{
  "crop_scale_min": 1,
  "encoder_mlp_ratio": 2,
  "encoder_fused_qkv": true,
  "encoder_num_experts": 4,
  "encoder_shared_expert": false,
  "encoder_positions": "rope",
  "beta1": 0.8,
  "grad_clip": 0.5,
  "cautious_weight_decay": true,
  "batch_size": 384
}
Rows from block 5 of the encoder of a small masked image model, named by matrix and row number. Rows with one number within an expert belong to one neuron, the router's apart. Each number is 128 + 24 x the weight over its row's rms, rounded and kept within 0 to 255. All counts start at 0.
Before each expert's rows are labels from the 100 images, of 14848, where the router gives the expert most weight on average: "peak at" is the part of the image that holds the peak. Only what is clearly more common there than usual is listed. The data: capsule endoscopy frames (Kvasir-Capsule). In brackets: how many of the 100.
# router: router (encoder.blocks.5.mlp.router.weight, 4x192), inputs 78-116
# up: expert up (encoder.blocks.5.mlp.up, 4x48x192), inputs 78-116
# down: expert down (encoder.blocks.5.mlp.down, 4x192x48, transposed), outputs 78-116

# expert 2
peak at: centre (31)
router.2 [147  89 144 166 118  98 121 114 122  94 141 177 100 128 160 160 110 166 134 121 133 110 139 126 114  99 130 149 105 130 105 129 101 150 127 121  95 158 122]
up.15 [125 142 132  99 114 121 127 144 117 119  79  77 151 155 119 114 159 118 156 118 116 140 129  91 146 140 152 129 149 126 139 148 114 114 132 131 115 104 157]
down.15 [102 120 112 107 119 145 167  93 118  95 114 156 157 130 159  97 123 141 152 170 109 117  79 154 126 125 112 107 166 138 129 119 157 110 131 123 172 133 112]
up.16 [ 96 119 122 125  92 119 101 118 135 121 124 113 157 140 150 130 155 171 170 143 109 148 147  97 122 148 156 151  94  98 127  90 146 128 115 129 138 138 145]
down.16 [150 128 130 107 134  84 176 116 126 167 140 163 125 109 126 135 148 142 116  72 133 140 146 121 133 126 127 155 131 138 105 165 150 146 133 105 127 140 109]
up.17 [194  87 108 175 121 135 138 173 147 111 144 156 126 158 127  84  95 148 113 110 121  97 133 165 102 153 119 133 130 134 147 113 102 158 125 112 131 117 117]
down.17 [140 164 160 124 152 111 125 118 116  97  89  90 134 149 114 115 121 145 181 155 131 101 117 108 106 129 108 126 134 145 118 123 126 103 153 150 134 142 123]
up.18 [153  75 109 156 120 144  83 124  70 119 146 158 154 126 102 123 157 187 138 158 151 133 104 111 136 121 139 143 114 149 122  93 147  99 162 114 127 134 132]
down.18 [126 130 112 127 130 153  93 118 129 146 112 109 110 153 147 190 158  92 156  76 110 124 148 155 165 126 144 127 131 148 148 146 117 148 153 150 128 102 151]
up.19 [137 190 115 161 108 139 108 131  99 112 157 100 100 168 113 139 141 134 149 107 124 120 124 110 140 125 101 115 135 156 134 159 112  90  84 103 153 119 148]
down.19 [144 139  74 102 145 128 138 104 167 141 113 138 157 145 118 143 104 135 146 143 155 146 137 117 170 165 122 127 107 111 140 141 124 152 139 118 132 115 155]
up.20 [106 125 143 122 131 143 146 140 114 111 152 113 147 187 135 100 160 157 115 137 137 145 115 126 130 155 123 193 136 135 123 149 101 121 163  94  99 103  88]
down.20 [ 99 125 131 144  98 174 125 193 126 118 145 138 119 103  83  46 100 151 142  70 126 133 105 157 109 141 150 137 103 147 144  96  94 147 119 129 141 160 169]
up.21 [181  86 149 148 104 134 110 140  97  93 137 123 149 158 134  81 106 174 119 101  97 128 130 121 118 151  93 192  86 144 127  92 110 145  98 108 129 120 122]
down.21 [142 137 153 110 109  92  89 134  98 132  93 116 140 155 125 123 173 114 122 140 134 122 136 107 108  86  96 107 102 150 112  92 134  70 130 113 115 107 154]
up.22 [133 107 127 158  96 116 140 108 137 108 144 128 110 121 122 121 141 177 106 128 141 100 116 135 132 137 107 109 116 132  87 114 132 147 146 150 115 103 137]
down.22 [132  89 151 107 193 155  96  99 111  68 146 136  99 132 122 124  79 130 165 134 137  96 130 146 136 123 112 120 168 131 164 124  97 113 191 138 125 114 107]
up.23 [107 118 146 166 123 139 101  77 153 150  97 149 129 139 130 131 144  87 101  78  96 100 128 114 146 147 118 115 112 134 168 142  99 154  84 127 146 117  86]
down.23 [130 112 129 121 106 131 107 115 147 155 123 109 118 131 145 177 122 120 112 123 126 144  76 108 131 139 128 102 149 171 105 139 129 113 134 102 137 135 118]
up.24 [107 136 113 136 121 146  91 129 143 162 122 149 127 137  79 125  90 156 159 110 107 165 153 120 142 124 119 104 104 112 159  82 103 130  92 145 116 120 130]
down.24 [158 102 132 155 114 172 127 138 131 149 100 111 114 134 110 107 154 203 155  80 124 143 121 137 114 140 167 109  94 108 135 129  91 139  87 142 117 132 122]
up.25 [181 101 107 177  92 132 128 107 144  71 147 156 107 115 113  87 147 185 112 131 176 123 103 116 124 135 119 127 107 113 150 121  97 167 158 148 128  88 114]
down.25 [121 168 175 138 158 132 139 139 140 122 128 132  92 112 116 111  98 125 133  90 114 122 188 143 111 166 104 125 162 139 176 135 119 139 146 127 146 131 119]
up.26 [160 119 142 163  73 120  93 148 139 136 117 122 125 118 124  93 135 198  93 126 128  81 127 109 137 122 130 137 109 139 129 128  26 119 102 114  87 100 137]
down.26 [132 120 154 110 132 112 164 160 111 129 135 133 120 120 112 108 137 147  99 127 122  55 131 101 140 106 111 148 119 119 115  93 128 122 125 120 120 117 134]
up.27 [148  96 138 139 129 142 113 109 102 116 132 143 133 146 139  94 165 142 137 124 135 145 100 148 116 143 114 161 107 156 137  77 146 141 109 132  86 115 101]
down.27 [102 128 131 124  78 157 140 161 145 139 125 143 122  99 133 114 156 110 139 114 107 119 118 145 122 144 133 111  83 154  96 116 114 134 112 125 148 168 121]
up.28 [151 124 126 142 141 134  89 109 124 122 192 101 103 153 101 161 164 161  95 126 129 186 114  98 156 150 125 137  99  98 144 126 172 116  73 137 144 133 128]
down.28 [122 152  81 134  86 143 149 109 130 124 132 134 148 104 155 150 126 118 107 102 146 110 117 104 135 174 128 149 111 144 130 159 159 116 128  94  79 108 119]
up.29 [151 120 126 172 111 112 130 117 140  89 139 134  71 124 126 130 124 110 142 114 153 102 102 117 100 184 115 129  95 124 167 110  75 155 112 125 151 141 126]
down.29 [175 157 166 119 162 101 144 137 169 129  86  85 122 142 107  93  69 113 102 116  97 102 167 147 134 115 107 107 160 145 167 176 143 171 146  86 108 140 125]
up.30 [146  57 137 158 119 143 144 147  96 158 125 119 128 169 142 130 164 153 124 128 152 123 118 122  97 161 168 177 100 112  99 135 109 132 126 138 119  97 134]
down.30 [137 183 114 152  89 153 116 163 130 120 168 101 108 153 128 103 121 109 122 123 107  97 150 147 138 138 138 133  96 114 155 102 139 137  64 128 126 128 137]
up.31 [140 120 119 128 123 152 125 169 138 101 103 157 117 149 104  94  68 142 136 139 154 147 130 139 132  97 124 152 134 115 101 144 144  79 109 137 125 112 123]
down.31 [152 104 119 131 130 104 114 114  55 142 112 148 148 122 149 189 120 140 111 144 137 167 129 137 114 107 113 143 141 118 118 127 158 112 121 142 156 123 141]
up.32 [ 98 123 129 146  86 132 125 108 154 153  95 115 158 129 147 165 122 155 134 138  84 137 146 103 111 140 113 152  92 135  99 104 137 148 133 136 111 162 144]
down.32 [143 127 136  99 110 111 111 100 100 123 160 169 165 155 135 123 182 108  71 121 122 180 129 142 125 136 128 143 171 151 109 151 121 102 117 114 130 147 153]
up.33 [ 76  88 108 127 122  93 131 115 146 118 178 200 113 121 145 146 106 123 103 168 129 142 127  93 119 149 135 127 111 139 111 122 116 130 122 156 151 169 133]
down.33 [152 158 149 100 129  72 167 131 140 133 152 146 166  92 124 122 153 104 122  98 121 145 174 121 177 118 127 159 140 188 149 145 182 125 137 145 118 155 112]

# expert 1
peak at: bottom right (35)
router.1 [152 148 113  85 180 136 118 143 127 131 145 143 119 118 143 100  94 131 121 176 124 163 108 180  95 126 100 143 135 138 145 127 137 128 148 141 111 136 102]
up.15 [120 108 130 123 148 119 108 132 132 140  99  89  98 172 105  96 104 125 159  94 117 106 200 140 146 131 141 126 110 124 144 114 140 123 156 147 138  74 126]
down.15 [113 165 137 116 150 117 157 115  95 126 162 148 139 115 170 120  80 137 112 121 152 122 109 142 110 172 149 148 156 115 108 110 113 157 120 130 135  98 144]
up.16 [156  75 168 103 128 147 124  81 131 124 148 156 160 143 140 130 114 116 127 121 127 133 134  92 128 143 129 122 117 143 136 135  71 112 143 121 113 118 126]
down.16 [ 77 143 103 113 111 111 152 155  75 144 129 142 149 116 147 152 136 110 126 131 150 170 147 106 125 125  87 156 111  77 114 123 138 142 115  86 110 127 136]
up.17 [ 86 181 114 168 131 142  97 187 104 128 112  83 120 145 117 111  97 138 146 102 115 113 137 154 134  90 129  95 137 101 126 137 118 119 111 120 152  83 106]
down.17 [ 94 152 118 151 143 128 152 144 141 129 176 140 124 108 148  99 118 138 182 110 115 145 138 135  82 120 127 136  93 145 161 147 115 132 134 124 159 120 165]
up.18 [172 106 146 103 143 134 142  99 141  86 104  92  75 134 136 105 101 143 132 114 139 182 102 124 111 169 123 165 143 160 143 177 148  99 168 142 103 109 129]
down.18 [115 129 174 110 135 128 145 137  98 142 119 158 138 134 191 132 144  78 118 140 143 136 101 110  99  94 179 143 140 141  97 150 121 121 166 116 119 130 134]
up.19 [121 120 149 149 138 123 134 141 127 133 140 126 145 131 102 103 132 159 159  80 109 111 169 149 157  99 153  80 112 134 122 117  96 141 114 128  78 107 123]
down.19 [118 139  97 135 152 103 169 121 147 134 148 146 138 134 123 168  82 122 158 152 146 117 123 143 121 128 119 143 128 117 176 132 158 102 139 158 130 123  84]
up.20 [174  68 144 177 108 149 154 108 119 134 157 101  86 148 123 144 160 144  89  95  94 143 157 133  90  87 132 143  96  87 109 106  85 159 137 129 102  91 111]
down.20 [ 64 114 124 157 130 172 109 114 104 169 172 153 147 104 143 150 129 151 122 159 140 135  86 148 168 115 136  91 141 157 126 109 152 107 136 114 108 114  95]
up.21 [107 146  95 100  72 164 147 171 146 136  85 132 136 155  78  93 156 154 171 155 137 165 124 124 121 148 135 124 126 162 126 109 162 104 148 131 109 156 140]
down.21 [133 157 108 122 128  86 139 137 113 145 158 105  90 132 136 158  91 128 120  87 142 105 156 145 140 142 111 130 151 103 120 127 132 111 151 126 132  84 121]
up.22 [138 119 139 112 133 124 141 114 144 170 143  98 135  93 128 153 115 151 119 130 146 104 128 103 135 111 112 124  65 109 126 159 129  91 135 119 154 155 156]
down.22 [113 119 137 135 131 127 155 107  94 140 137 111 147 143 174 162 164 146  86 103  79  96 111  98 146  95 134 119 116 152 111 137 107 117  86 118 132 150  92]
up.23 [128 114 137 132 125 151 130  93 136 144 156 169 122  98 122 125  87 160 138 109 169 159 110 141 105 136 157 142 112  94 134 158  89 136 150 126  93 146 115]
down.23 [ 99 108 143 180 107 158 137 133 133 108 142 119 105  98 123 136 130 122 101 141 118 138 143 109 125 123 107 116 133 124  90 162 154 116 109 152 164 160 121]
up.24 [ 95 130 138 162 144 126 109 149 157 159 127 159 154 128 136 144 129 144 139  64 118  96 163 145 109 108 103  72 144 111  91 110 113 161 111 117 133 143 127]
down.24 [146 142 128 117 148 124 156 114  95 123 167 144 142 127 136 148  85 137 112 122 156 161  81 123 140 147 143 116 101 108 132 125 190 163 106 155 158 144 115]
up.25 [149 101  71 101  96 117 136 135  87 159 149 147 133 146 116 146 112 148  77 120 145 119 127 120 120  92 111 105 109 119 167 210 165  93 120 115 103 133 142]
down.25 [136 118 139 139 121 161 149 131  70 134 197 121 125 126 159 129 177 150 126 116 116 110 123 167 123 127 141  95 140 182 106 138 123 129 119  84 146 133 104]
up.26 [115 125  94 117 137 136  80 132 119 187 133 135 146 108 146 141 159 138  71 125 118 144 100 111 126 106 121 112  95 132 109 167 131 111 102 106 128 145 118]
down.26 [146 135 191 128 151 109 163 130 152 120 137 116 150 136 141 139 130 121  92 100  75 113 119 143 137 118 133 135 134 167 113 166 134 128  94 138 125 166 132]
up.27 [124 101 137 133 154 148 114  74 131 133 146 118 125 146 142 155  99 110 135 112 114 174 145 111  97 117 143 132 123  93 118 121  61 138 104  93 122 115 121]
down.27 [124 134  99 127 107 158 130 140 139 121 145 147 151 126 193 149 125 122 108 145 124 147 120 103 148 152  89 119  99 110 148 169 154 173 120 132 127 137 131]
up.28 [ 97 116 121 122 110 135 122 155 132 117 126  84 152 104  83 145 141 142 174 115 146 115 172 112 160 100 157 105  92 104 113  93 131 139 128 133 119 132 107]
down.28 [157 154  68 136 126  87  92 128 146 119 134 147 145 148 124  66 157 103 142 105 150 129 101 149 131 156 169 132 107 171 149 162 114  81 117 152 122 132 140]
up.29 [160  91 138 143 141 147 152 102 151  87 141 116  97 109 155 118  86 131 120 123 140 121 121 128 123 151 117 156 127 154 134 158 169 146 149 141  96 165 121]
down.29 [133 115 129 112 109 118 133 135 133 138 150 136 152 133 139 165 115 100  98 196 131 106 106 117 146 142 154 123 110 107 147 161 118 147 162 122 151 151  82]
up.30 [172 126 137 115 127 120 133 158 188  87  98 108 129 115 113 133  63 169 147 121 126 154 154 119 172 117 101 154 163 119 136  93 125 123 109 107 112 129 166]
down.30 [109 150 120 133 122 158 161 120  85 149 157 132 128 151 126 145 117 143 136 125 173 122 147 129  96 105 158 117 129  94  85 103 152 115 104 156 171  51  96]
up.31 [162  98 104 144 123 126 129  83 109 122 107 130 140 147 152 113 148 104  99 132 136 138  88 119 150 152 127 148 134 129 114 135 142 120 120 145 168  94 157]
down.31 [125 112  70 168 128 123 154 169 162 160 141 144 157 116  98 131 135 158 144 120 167 148 100 143 145 126  98 162  92 128 130 160  69 134 109 112 116 105 168]
up.32 [ 97 125 105 153 111 136 158  99 104 135 100  86 147 134 119 117 145 126 134 105  97 143 170 111 159 127 115 143 110  54 106 112 126 159 138 161 113 100  85]
down.32 [ 92 101 130 128 124 134 127 112  59  89  94  99 108 121 117 135 173 147 101 139 112 131 138 111 125 160 132 106  98 149 131 115 138  81 133 144  89 119  98]
up.33 [173 122 158 135 128 135 134 132 112  82 150 119 100 135 124 129  89 144 103 105 126 146 189 126 142 114  94 112 112 143 137 115  74 134 131  91 145 119 127]
down.33 [146 193 142 119 189 136 141 138 145 115 151 109 128  91 173 119 128  98 125 125 124 110 107 114  97 109  85 146 166 126 144 137 123 153 182 117 133 139 112]

# expert 3
peak at: top right (75)
router.3 [143 118 140 148 136 116 116  78 123 174 124 105 176 108 128 121 126 131 105 116 128 156 151  78 175 153 153 118 123 108 133 154 124 109 116 148 142 115 112]
up.15 [131 117 103 108 136 143 124 153 162 125 120 161 123 120  67  97 128 161 156 126 107 151 133 165 199 152 110  97 147 163  95 155 129 137 156 115 129 110 111]
down.15 [166  98 151 119 112 145  99 135 121 117 146 116 128 142 192 122 138 137 107  83 130  81 167 103 139 154 144 129 149 178 147 118 153 136 129 140 154 149 105]
up.16 [167  75 167 127 132 150 140 128 158 111 173 168 131 114  95 142 124  91 121 106  83 141 111 107 117  99 114 146 145 132 138  95  77 116  87 144 130 139 135]
down.16 [ 87 123 162 114 145 104 107 126 150 131 149 192  89  88 118 106 103 140 101 101 116 122 117 155 181 125 157 110 140 122 153 149 127  93  76 126  73 104 108]
up.17 [101 112 142 157 137 173 143 124 133 137 163 111 130 103 111 135 106 138 133 138 145 142 133 129  85 141 139 122 101 140 152 111 101 159 109 122 103 109 111]
down.17 [147 101 117 115 145 116 100 150 125 149 144 135 138 113 136 145 181 165 144 125  63 133 166 109 125  97  49 106 106 130 107 109 141 161 129 131 127 129 123]
up.18 [121  94 121 151  71 147 160 125 124 175 133 127 136 137 106  77 101 159 157 100 127 152 126 118 163 129 126 135 120 107  89 109 152 154 117 106  93 147  95]
down.18 [130 148 121 128 146  97  96 140 109 136 157 182 126 137 110 142 129 108 148 115 137 130 104 116 131 137 184 104 138  76 112 117 124 164 111 136  89 142 111]
up.19 [125 100  94 163  85 159 150 169 131 132 113 139 123 128  68 112  95 122 170 133 182 143 181 138 157  98 140 119  96 126 120 100 162 166 142  87 134 151 152]
down.19 [113 132 118 155 105 144 108 111 119 130 146 133 135 128 139 142 132 137 168 108 229 144 132 123 138 116 120 105 123 205 144 102 113 140  99 148 163 148 129]
up.20 [194  90 131 120 130 134  87  97 114 144 103 100 163 119 137 115 148 136 117  84 117 106 117 103 184  93 128 123 130  91 124 113 141 133 124 103 118 141 134]
down.20 [134 157 104 141  86 150 155 128 120 105 104 122 141 135 144 126  88  89 130 133 145 128 109 167 123 164  87 156 132 132 129 100 116 134 148 134 134 109 149]
up.21 [146 172 129 107  84 144 121 147 115 110 146 109 171 132  83 117 135 101 130 148 130 145 123 158 155 145 122 126 120 116 149 119 149 142 110  83  61 113  99]
down.21 [165 131 180 158  99 155  89 157 154 111  70 100 120 104 143 153 135 138 135 101 122 177 135 148  83 160 109 145 153 106 103 130 127 132 163 130 120  99 166]
up.22 [135 132 130 151  85 128 116 129 113 151 142 131  95 148 138 133 131 125  92  88 104 149 185 128  96  98 110 141 110 108 152 145  83 109 102 150 123 123 162]
down.22 [111 147 151 139 109  65 108 154 123 120 160 133 143 138  97 118  94 135 150 112 101 137 122  89 104  69 147 105 137 120 133 124 151 146 109  89 104 127 153]
up.23 [110 126 143 108 101 159 152 132 107 115 130 159 156 106 131 121 106 139 139 135  98 119 147 123 172  88 115 174 139 175  91 146 124 112 139 116 124 115 105]
down.23 [102 113 146 125 109 145  78 148 161 100 124 119 136 158  84 144 133 124 132 116 172 180 107 174 108 202 183 104 135  75 120  87 144  86 149 160  98 110 149]
up.24 [124 124  98 106 154 125 169 146 126 115 130 181 113 141 153 109  86 123 125 171 155 150 131 166  76 127 104 142 120 116 136 134 144 114 163 143 101 138 130]
down.24 [ 86 154 136 164 121  78 183 180  88 149 166 157 124 139 145 117 130 116 121 116 130  89 115 143 152 116 103 143 105 138 135 126 123 172 134 133 115 157 145]
up.25 [179 108 176 120 119 126 105  95 114 133 142 118 142 101 106 137 116 137 104 140  86 116 128  96  64 141 141 129 140 123 158 145 109 145 116 125 104 135  89]
down.25 [ 84 117 119 120 152 107 109 132 123 104 156 129 135 131 148 145  71 116 145 125 163 121 136 134 129  98 115 107 140 152 112 123 156 138 146  95 102 121 104]
up.26 [112  95  86 136  47 182 179 129 155 134 112 117 109 173 133 105 127 136 136 114 162 116 141 133 171 129 122 137 117 106 118  71 143 183  89 120 137 150 101]
down.26 [147 119  89 143 119 182 146 115 104 143 150 132 117  95 131  96 128  95 134 153 203 111  98 131 161 115 165 139 128 200 104 126 146 151 120 139 154 154 130]
up.27 [146 113 148 128 109 128 108 123 141 138 128 140  96 108  75 103 102 121 149 139 119 181 143 107 137 134 130 146 133 115 145 128  97 156 138 115  80 158 166]
down.27 [142 117  92 139  97 144  92 199 151 169 130 143 123 172 178 115 134 129 138  84 136 108  83 163 152 125 148 125 100 122 116 122 133 142 105 123 139 101 128]
up.28 [154 156 121 122  98 107 133 212  99 140 145 139 156 119  90 112 109 163 127 101 147 164 138 114 111 152  68 161 145 133 154 125 122 167 106 121  98 162 144]
down.28 [143  97 127 106 140 135 114  94 127 132 107 106 135 131 150 132 145 139 103 124  99  53 116 128 108  99 169 109  87  97 127  96 122  97 115 174 122  71 146]
up.29 [104 148 168 167 112 149 148 135 162 130 141 144 128 122 102 125  94  98 126 105 129  93 131 126  92 101 142 155 152 114 159  93  90 127 109 123  95 135 111]
down.29 [131 130 147 121 113  91 103 129 152 136 113 125 124 161 132 125 158 117 125  83 148 158 116 113 131 128 158 127 102  88 127 105 144 126 151 124 120 135  88]
up.30 [122 114 131 118  70 177 149 115  98 125 114 163 120 135  80  88 116 159 126 148 142 151 113 140 106 136 137 126  79 135 165 111 155  86 123 111 117 167 132]
down.30 [ 91  93 133 116 148 181  95 144 192 132 120 135 134 126 145 135  88  89 133 128 118 165  82 109 124 107 147 141 139 133 169 123 111 105 156 167 133 136 112]
up.31 [145 103 108 156 127 128  95 135  89 100 105 131 151 116  82 115 126 128  77  68 115 115 122 130 164 113  72 111 132 142  94 127 131 144 128 116 156 102 158]
down.31 [182 125 129  66 126 131 153 165 144 154 105 113 128 103 141 141 105 121 157 163 113 134 133 156 140 152 130 166 143 119 122 145 132 125 160 171  92  94 136]
up.32 [101 125 136 113 145 115 143 147 126 127 132 207 127 142 153 138 116 110  98 162 137 120 105 129  99 129 104 149 137 114 113 137 109 161 152 104  90 132 142]
down.32 [112 129  94 142 150 102 158 176  99 172 152 179 129 151 155 143 105 107 110 122 136 113 107 132 106 107 116 125 104 144 137 123 107 134 114  90 128 152 145]
up.33 [135 156 173 164 122 132 112 132 123 128 131  54 143 104 115 138 141 147 185 122 104 141 137 126 143 144 151 124 125 144 172 115 135 128  89 137 119 137 115]
down.33 [ 91  98 122 130 144 148 114 146 118 139 150 159 136 173 124 151  85 133 108 148 125 130 137 114 115 105  99 104 143 127  76 171 147 120 147 132 134 159 116]

# expert 0
peak at: bottom left (94)
router.0 [ 87 170  82 110 104 154 165 151 123 113 129  80 162 161 127 135 158  85 165  93  89 120 118 171 154 105 143 139 119 136 118 119 156 123 128 107 141  98 168]
up.15 [129 130  95 120 130 124 160 110  94 107 146 143  79  87 121 141 116 142  82 100 142 120 180  91 141 121 118 142 104 101 138 102 149  83 155 129 100 151 133]
down.15 [114 157  88 119 175 111 174 123 189 118 139 157 115 154 135 158 106  97 137 174 142 117 132 194 100 154 174 120  75 117 155 126 143 131 121 177 138 139  94]
up.16 [133 133 127 151 108 110 105 105 123 139 157 126 109 120 101 145 119 139  59  89 142 153 138 103 136 128  96 159  66 102 165 111 111 124 156 133 123 124 110]
down.16 [135  94 143 112 174 163 130 114 119 132 142 121 131 187 120 148  99 131  95 119 153 142 135 124 122 158 153 112 121 131 118 177 143  91 139 139  84 110 146]
up.17 [123 114 144 182 113 129 123 114 155 167 100 117 103 135 149 121 136 140 131  78 159 116 122 134 124 135 135 147 112 108  81  85 101 117 108 102 124  94 146]
down.17 [148 154 144 133 129  96  97 153 150 139 115 166 165  74 145 152  76 124  85 153 142 112 119 102 150 149  97 135 130  97 142 169 144 133 138  73 151 150 151]
up.18 [106 122 112 108 111 186 132 127 114 117 118 150 110 145  63 102 143 167 166 149 130 149 144 119 129 130 138 141  86 110 113  64 128  97 114 161  99 124 138]
down.18 [165 134 150 152 164 103 135  84 166 145 137 112 145 112 155 143 115 101 102 141 104 111 145  85 154 114  78 115 153 119 147 197 107 109 177 140 155 125 142]
up.19 [161  92 148 123 123 148  96 123 101  98 134 164 194 107  91 119 106 116 108 128 122 150 143 102 152  98 116 119 144 156 129 129 105 149 101 123 101 148 106]
down.19 [122 155 113 133 133 167  75 104 123 119  87 125 140 154  95 148 150 168  67 105 124 115 174 116 171 113 102 109 156  86 149 155 131 124 122 108 100 143 166]
up.20 [170 112 130 117 128 161 166 132 141 127 144 162 131  90  83 173 116 140 145  98  94 132 146 123 151 103 116 134 106 131 115 138 101 103 122  92 129  90  79]
down.20 [135 123 116 123  95 153 146 139 131 110 131 153 112 111 120 142 145  81 116 142   0 132 125 100 161 118 135 134 134 128 113 127 126 128 156 148 148 130  91]
up.21 [160  89 179 113 106 164 126 140 126 140 117 154 112 139  94 152 137  97 122  98  71 116 150  95 126 107  85 129  85 149 122 141 125  80 118 132 121 128 110]
down.21 [121 130 110 157  91 194 137 143 124 111 105 155 140 140 126 153 113  93 107 138   0 156 118 117 133 106  87 117 128 116 119 172  96 114 153 141 138 130 141]
up.22 [115 107 106  94 110 112 141 126 104 106 129 134 160 115 163 130 108 146 137 129 103  94 113 124 137 145 170 135 140 129 102 118 126 158  98  96 150 136 154]
down.22 [131 131 127 114 116  26 175 159  89 120 105 110 118 150 204 129 141 109 114 149  39 156 129 139 153 106 129 137 123 102 130 115 137 154 139 124 146 128 120]
up.23 [ 95 103 106 119  93 182 157 102  97 150 132 100 131 177 110 129 147 143 146 127 132 147 148 136 130 111 105 137 116 102 117  72 105 154 119 116 106 119 138]
down.23 [149 174 173 144 158 151 115 116 140 135 145 100 123  72 123 141 111 129 134 138 162 134 147  91 124 151 119 114 156 122 145 162 104 117 158 108 142 109 134]
up.24 [122 136 118 133 124 123 118 103 126 151  98  97  92 130 113 125 113 169 101  24 133 114 117 156 139 138 124 135 120 121 161 116 143 136  96 131 122 134  71]
down.24 [117 115 137 130 147 141 126 110 107 136 113 117 146 135  96 129 105 110 151 140  99 121 108 132  75 125  90 138 153 187 111 168 153 121 125 123  90 135 156]
up.25 [141 107 167 107 147  92 113 118 116  82 126 104 129 135 148 145 107 169 132 134 145 145 163 129  87 158 175 142 161 140 130 131 117 140 153 109 137 132 156]
down.25 [144 144 143 124 162  18 126 112 116 125 108 114 128 105 178 121 133  90 117 124 112 140 137 131 146 142 114 124  92 130 119 144 152 158 143 123 151 134 135]
up.26 [127 131 121 134  93 118  66 141 152 171 112 150 102 154 147  97 158 142 131 101 118 121 119 119 144 135  85 134 174 124 129 131 124 126  97 108 153 126 137]
down.26 [161  97 120 151 160 145  88 105 112 133 143 136  85 108 112 133 151 107 147 121 149 134 147 112  88 120 134 141 106 203 164 159 118  77 166 144 121 140 138]
up.27 [123  96 147 154 132 108 154 120 163 143 122 141 119  99 123 132 134 134 124 118 144 161 126 113 189  93 112 104 125 135 123 151 126 163 153 131 162 116 107]
down.27 [105 160  83 112 104 141 104 131 102 104 128 120 125 117 158 126 111 109 122 153 133 110 159 146 126 128 168 152 170  86 147  99  85 113  87 132 130 120 147]
up.28 [139 108 154 124 110 145 133 144 166 103 125 152  91  81  96 132 107 101 114 112  81 124 161 109 168 117 119 153 110 134 111 107  91  90 139 125 145  65  96]
down.28 [122 106 110  98 130 186 148 119 187 132 127 129 172 138 153 151  91 111  96 156  30 137 138  96 134 142 144 145 119  90 128 174 134 133 135 128 177 134 148]
up.29 [116  91 118 156 147 133 155 112 110 165 131 136  52 155 104 111 124 131 103 101 147 119 121 145  96  97 168 105 100 146 117 165 118 114 105 171  97 111 134]
down.29 [170 142 155 122 145 118 137 106 168 103 113 134 173 135 113 122 106 132 118 123 150 152 108 166 164 178 104 112 130 123 119 139 107 127 163 115 161 178 139]
up.30 [153 132 137 130 127 128 119  82 126 132 150  88 119 117 136 128 149 135 102 120 131 125 137 124 109 114  78 135 136  89 115  99  87 143 125 133 167  90 121]
down.30 [109 130 108 121 134 105 107  86 132 114 120 128 160  87 117 117 128 170 159 130 132 118 133 118 121 141  98 131 121 176 114 116 143 132 135 134 122 174 175]
up.31 [165 111 165 112 157 104 122 110 112  70 147 146  53 126 155 125  76 144 126 147 139 151 108 117 126 126 133 118 132 127 155 114 159 136  93 148 115 141 117]
down.31 [133 123 151 138 128 103 136 130 150 133 104 141 100 114 177 100  61 113 132 105 124 145 110 138 151 138 117 154 136 158  99 126 143 142 129 160 179 129 166]
up.32 [117  80 110 160 121 147 157  99 131 114 147 119 128 100  88 158 121 149 124 135 113 139 152 148 112 128 139 123 119 127 113 101 112 117 152 138 108 140 104]
down.32 [ 96 146 106 158  90 174 167 163 126 131 106 106 117 137 170 164 142  79  73 127  86 119 133 128 138 148 118 117 111 141 125 121 131 127 162 127 123 119  96]
up.33 [137 165 148 155 124 166  73 124  90 114 120 118 121 141 118 129 138 154 141 120 146 135 102 130 109 167 103 120 163 150 155 146 137 120 127  82  87 142 123]
down.33 [101  87 104 105 126  91 149 116  98 134 151 143 109 132 167 102 142  90 134 134  98 138 135 158 128 112 122 133 118 124 121 151 162 160  90 174 162 156 100]